{
  "model": "image diffusion model",
  "head_dim": 64,
  "qk_norm": true,
  "layers": 12,
  "beta1": 0.9
}
Rows from block 7 of a small image diffusion model, named by matrix and row number. Rows with one number belong to one neuron. Each number is 500 + 50 x the weight over its row's rms, rounded and kept within 0 to 999. All counts start at 0. Numbers have three digits each.
After each neuron's rows are labels from the 100 images, of 14976 (inputs lightly noised), where the neuron reaches its highest value: "patch colour" is the nearest of a few named colours to the mean colour under the peak. Only what is clearly more common there than usual is listed. The data: regions of photos with short descriptions (Visual Genome).
# fc1: MLP up (model.blocks.7.mlp.fc1.weight, 256x128), inputs 0-127
# fc2: MLP down (model.blocks.7.mlp.fc2.weight, 128x256, transposed), outputs 0-127

fc1.98:481448555514577496460483469516449463608509394454517436437490475625441459538507565443515413515529448516387577483521467448496531575521478490461462519513570526518493504585519507539519466511489482552448460513503490565554516493442463448463535538428517618548452583380500469527523514468458496469507491547541496413466485479582532558438468502481364526486552599476471538554414541525502411601516
fc2.98:515505469477429493436516500544508507462495594562409560536536615513518559481555471541484511497499586395519543506535553467482535471565564521484459458544454501483442508582429358573419507504535465569444515485479520519502479549532580549454543545458492363431496464515525383471459412530542412554411538420482465510444507559492430457523475530485497479497486508553493469483533601397567454518513
patch colour: white

fc1.31:576501535494545488529456464502588347433479568588438517580442511567556499551423501532472513521524563496503464405519586483529458561572511557610578513592519537416437575530456492542506466502519456414441536565458418558549496569460445418472538431584462417503524493519499458495482483531572518546518529573542442523544510508494537544581438510481458519506546528436537502463493547540494554447559
fc2.31:461496476437486540491523568519483606488487431415576544515654510445515564497536453610536544552463394496504531495478513468432538525489543463415456536462466524536576470480560515464576521500452601522618497408434471396462564507438509506511513470410504516450559469587536449516530507487514499518473524452454582513498519470476502469475571378455473568440445490499493536553472450533510498619494
patch colour: black

fc1.215:514503482576436490597598473500575484485445563585477491488495507505531529491520442533497519441384474410492482535446451547542409420435547425491582495514488544481474499477511615468436369469559459535485533505551494503607519441432499520506470409544456411545536509508476598523453451541508519552586619512528534533613506571507596478550512492499543424479491505451464448482483462520544492465509
fc2.215:517459510516482561467491549448481550399494475495599624465522462535449595474553499479416466443415533464484550466514454520464442558549485413481506468397456508463480471430491574451511626482434485482498459519475451463486476574484564480484481407518466544516521488526502487539496555489556561417483497468532605496526548511545573516460507533567472591505480449417449588623514538569373530538529
patch colour: black

fc1.90:535490533505527510538446559405412472558512508572480561518505445513550530514497504473561518453480491606450473438488515562488539579486435527444480478491581567483494492493523341530374575496454545451506474518525478496550517572517517505468513520456583516492473487465575521514544576447404469397537550478510536509483507534567443421494575484344507505588463462545585534570428574480530563556516
fc2.90:550589496449544546540479510580560544475562426466550444499513444501493401492464423409474489527500455510570466584497527421468570494559457543625492542536500444396415471528537580540599497559526445485553545535492553516459548465433538493471481529544517545443500459545455421501509412538473463533399500544531449569468512467481497502489461525567452445594547521438482476398564488581506523419432
patch colour: black

fc1.50:575464480461506507571506431577445515519383554545474549550472515465535536499541455570472472523467422605465396553516498437514448471525631449561554483480465555445466583477436495450426500477494434437495546635443499537465520503436477512506482450517582439587450478558525490495457580542531475587519510495547472517551577465523508473532497434543462395512530437510489492421574400562507498489452
fc2.50:482477521539437477405460588456583537483523442427598524435557559514477539470484549506497503482499536486498571496419436529437496566462442533475420546449441454531476464427515605485631531509508571507512503460472468401471446564473505434550528463506521516483607528493518491508493404509498516445446491474439571476449473524530564510423529455519425636434522476452489557577371499560468525553493
patch colour: black

fc1.159:502563535492534477432514522514537538438583413457474427592540490569419405483528514413565490521505472459545483631481522459497522535491588539482508458513508470506499469537490423503538511464510453499479411392436505529559568487525455455478564512449481569391499542495464436552598426518401445483438531550493548432556502408538423550529498484421444510447545489607440526435497558499544479436472
fc2.159:472586435589507434529483534406523525576425651499499539467400536520575535503518536458516447423481524414536502450509484552527443461469551539453468476538472451531563481486453539434436434559533454590433522507556393478527518565530511533451509472575421483555436482466509501519399515505606493478504587445478456466502521530547428570511504600505564513514536517431495507544486428468539428522573
patch colour: brown

fc1.38:529547492593600482448389573490514483505599513493500522473483482554577475489469484429522423573608531539570515536501544534470462548443457538553502507514496506446461467539514550467475508501480502504423470515454368540537499462502452495502333472514555612496410516504498495511528558456431623433424445422456530451440508522544452561436508514475502493475512518428557592474428448465492461439476
fc2.38:530549463546529475409488547419513490507503469485490469513545465439493466500486433466525534512635432514463406526453631398479570560540531542490518577491498498511453469556393464604437467482544466496459565562516566526455554462547418585566519571468524529506527381544548495541545514460478517464494473452479503472430506488428410488462451511439565386509571550525495464413500454425532473449495
patch colour: white

fc1.231:581514605510534522523455485587490409560589488563452501553459557455482543513374487435451534499604416633499411503517521471415544503507445458501524547496531582490506538538440515531456513468468591431465491605578550547570522478527498508570428527522568523513523459529494469578503531459525563495453467479484476530470566456505565412574545550436490496567533530513564529489416453466551543556526
fc2.231:441490430537542527432454635480575490424461435486486457477500486477540482405513490524492522571488507492528569491520548460508547613500459508558548594459486449544442486529532448527545577536505462535548497485426515480390486474556483467499360406518638484554546470565489461508532472517535555502443519479514386552419544561509443480400502405473516506467536521473568559539448496589508483458474
patch colour: grey; pink

fc1.147:506582486557563468516464427516548481494490561511555424494445511467496401495492496420543468524502541557596439464480518485548528567446487508427471520578516426477461531520424506383422489485535411499538460599442490505500503467456445545433592463533459566399473540462512589461484413418418476432578587516493427501509522459420495493442448518414517463532570488541454526574522594477545454472512
fc2.147:535426503517523506500525588474452548429540534445487535538533498604461622431554574517472580441449469550426525480569534511453492501488504445554531480520478463555592540513539447568630524615534529502472475499484420422527537538506521463523538432483416473493530474532444474428479534554510469572503519457480450484635591575555513481501448531494461602508511469554507434484496600462538556415545
patch colour: red; orange

fc1.219:459448466504477413494488535397408457511507542551506511476406389522552453506497473441526489466515457453595463509439506474544367465494427524464471458519469591479508481461477453446431411404472458467463503536430442431534560442455404463393515538479486524473408470504537498542491466484484485400528514451481525384447516460471434480464500447412516516519471403499541563475510522395537436507450
fc2.219:550610504498527495493439502597548529426582487444521477534532493447459410461495514442432428561477481530481496503595499500502617508434482496571573542517558443377470526499572495434480552627488378501461473428457463529415482490570565494500455424567432532441469482528442472510529495464501524521520462513538467574474530467498480455447509557534562459531581537470563455426498576550422506456433
patch colour: grey

fc1.229:550491589383473501504500476540560519448497475430407502505545601534365453512512510546580557552475477434496540488481440476478565479500490494480572470472507488490472485506517458520527536504498524479585437423432557495508508546452587473463594477428462451463543509460456443550538398589499486553399561545462605523586487356529539482498559481535496554526483470565386466532513487567456538543489
fc2.229:496478409548501415545551493518447473518519474534448420502400445570473385526512531423620474456487512490475499518433543441573468442512523557446535419509561557472534493592430486487441419513529417490456467487557474488583504439523456513488574550487396558448451565481434559508466497458415466510580576477464505479497490459489478575509430546446498424524591537537505474492497503356528454464474
patch colour: grey

fc1.171:467504480404494557523460504561464400591488539521482565515604479545455472516493492546503430461519570485514489524464475436472549465534445505581516528450427512561476425472481522535424474430443469613501524518522530588470481434491406423487462449433417413461427390535561551542524475431443487436499460520456509423460466412569483526532496538534396527496520407520575534427499518482553483448419
fc2.171:559546484389521499431409505472497413541439483421387403553466493445549511522529455479598530531493544493439494500496488503581629501473452505449566512474485471474426443507462480471444489503503496450531449504533559536479395524597519522442433531579527496613525496437507433611481518516540542485404451494522526576558442420588415474469506496542486467419543469432511482497480439496527548477455
patch colour: pink; white

fc1.15:477472598443579542483576523535567543480513416424446516426604585575508556468452442494575561527518506524538499500537526512510521601523479465531469517444515486504468522509499387569635542518464573455543406400456533461524464532466555495527551511392540477499483563493485549446579505548453445453464437524492539458529480473480632487466475443474510518446426477499456528538443496526457573468600
fc2.15:534456480451421459568527488518486524481497501523469416596426478516452378562573524506580527476472509473451490466443507532514512398489518520520505435536575501527497490548494501468443495469537378469539494482594534498575490510479444495429560539505447424441527555509383508474393484509478449572593610502505514532507550435511547501543412499501483457539567536640400417493535503428499442498446
patch colour: brown

fc1.27:427514488463637532468477479462563421503530499495471453475490537537531502510515560416566418599557466430398471490501459562427548446534509477462512545479452420588530564541467462458496374496603566544447506446539421526574455477389541483444477459494479488490468561442502549503540497523538417499544509451629436464552470449432474494414441503480519521482569523562505497523487523470451438469558
fc2.27:585524449554446476499453527520557651469480502513475448528450564482477558434535463490442532510447444554543556531600583470557479445468488465580630438583580490431526483475501520520420474589431403460476568499479523443432469497644499484530558471524464505523460482553492502468465511509575548567505458488429485576514523554483500505605595468449511442488470507412529547504564470509523483522507
patch colour: white; pink

fc1.130:507569424507543382473440558489432442534492532562511478442409480490610521553520520397542405464509493498512467471389578470572407496558470531482500524548495516547512562476476480565472457491447472484559525530474481567514526420529444492521457501493539527504506489454484556480450576475508520490560518450415522427473549437423379595490519494426459504447543588543520576514463486423642497560507
fc2.130:516554495491498470559466527471512524500519454449473460550546516496435501471568531500428594500506470465573476572572528467448558511437540551481513534504576503411538457521561432448576495580484478457491453445452377410423472479539524549414540508504442531382495442550446474549537423515469467551453471460521452572522482472601504527503521592592552479550469418431527454401588560529412504533438
patch colour: white; pink

fc1.246:586460517454566484501443508442544503464498475439413515431568575539487479465485489436526436516479458465469489508432415432406563496413487505463502576423440461551487503474535518516537599506507479571511409480474512513470470582474495450532464462453485522482421516454509434534627438512470481531343473519408567487506404498477446437412594518488480493477468430523450488544412462568474437560479
fc2.246:470564444573479456582504469478448433575462584529478492476359402495507453543507511476571474450515466491513519523537553542556483479567492513485457422527527589500496511544458490505421421462546497496450519528571444545564451431508436544467452565548457533530478469492466585517434495479461466501581526408534410525496460470544454588541416561433502409451560567475564531467488438371587542492474
patch colour: white

fc1.68:506558518501532545529459521452554480537504523426505623549516564600546579496574455469515499426580514535396418586484491498557438469531527553475522520500462578493488461463540600403476440432492454523419575474437424522519491446487480558447442491526515522465454484462519506571542530441457425515499537570529623499545489571558495415436559489527507454567524508485469565607533485568415542497451
fc2.68:582406484438518479480483550489420474500476522533510419515446402488516429570516510481445496463471445456468579447535412552459535526536506408469479444586527473453475524513482445564509480530594555483576618549531454582479534558455547485495527560497411532477580483432517468424478514540587550486532503535566468510452516508552519495540383557445519506430441546430467418375459519446543434533472
patch colour: blue

fc1.230:462492519461572517532466536587588443478495563588476481521428564434553456537450423572483491508453423507501534547499511532524373499497489448441629608536586541476548612551498558476494429545476572371517545484529522448548476488465514552490565459527547523543573541454502526520425584536501493540554561450505481524507504469438564493538437483507448465548616540457539454567460492501540513559550
fc2.230:521450545441466511479508502480513597455422510462423586505577573593482543400526558502483503504515492523505434512557487519489487505565463466578487422509477447558468506430545403490541551508486511576534473490413471580451515511423549432499514460446508427491485499533505435345501460517471456522398512477431544480538513553569529446404558482481557567472414422480389529515513576499389506482516
patch colour: black

fc1.5:512506548372506539520526526517498549552372441514471620529559537531530537486488499578572435481487397537477501541460488503506465509522408473558465522460478547551461612389547493582514547448537491510587445496508476471550475612487480480511497442423557477519459466440543483518501569545556465551470568468472609465443439411476523413448496524432469506524441478512468545595486518609524536541524
fc2.5:447391461596419446488569447486464515492537502548621518492449479467457461532518467425480455490460528480447439474438551564513482444427550560476608402469497494447523450490512511448472478500449492477350554527549572494488453454471463559465537534522473459529555569553452606561494528485417492452589479482511464488498500464455546559434539482577425459529574517424541511390529461422498515438476
patch colour: blue

fc1.128:503480455490471503533486502557615495498546458523451483616510434480530448540602399402551559531504542443526444527509538470453437551502532572441480520532506517544499513533506543384465498416497453403387533528497513462474496475535318523491467435513581562532412522502524513445513556462506525494479545578544521509510611442555467519520456493481466475547464471601501552496538495597463422465523
fc2.128:486560502458534403393537501528414525468513515550562534435538546459530576424463460553424476522551457556473498455589524531542452520479493614542546490505508433551511489469589395502602535598521572547512451523413463478368508587532618530466550507472433508457508467503458463527481469530525515448487549544458513462535449534511574444562528490506474544479447440467545483554534602428506441442496
patch colour: grey

fc1.45:552453575447489451554522493547410442572468547471371526634559450508549531494437536565542427495547500571530504475468531517505586564483505538511374424499427559535435558470443458505446586453511480496500449548492513530578511438506402494522460537580516435593452531501575530485450480500520474504429528416555531475488537491466548448515422549488487551450576444557566501518530490467604517538477
fc2.45:452561517465493533447424544548471575517526441505567592445596540483489602441481447613472583536496547475451544524534468454433510542553365476584470652455517500486494498432533489568568584503487575501522501464454526514411524496515545443488449441453526535443581472541505461522573465539476494470472444533440510528468477533532485500458593423529515561503405434481507574526517579538434526498501
patch colour: pink

fc1.140:517479459515512568608508507492591503515471451478479613502485482515538501472478427444446451511471473542476480538513470534528388474514431381558603472455545579472415590457526580526430482480490466399530510575496423582547481480424457486545396445479506501553471489608508454551444555469516535592577560399486511506505501487535524431409462435453542417480477474482473524458536461481448525465531
fc2.140:587457477472435462445464604558478551516420493492564452506516571496541463477517557451543561409474458449544480482535473513470460505495557592496465488558573430482508526482490426477605558508546483510501514431469473460488542558563545470482634538508466426426510476398377586469507394578497439486545487571501432544498537533500514495507527505587412536471545515483450486418419497539495435598513
patch colour: blue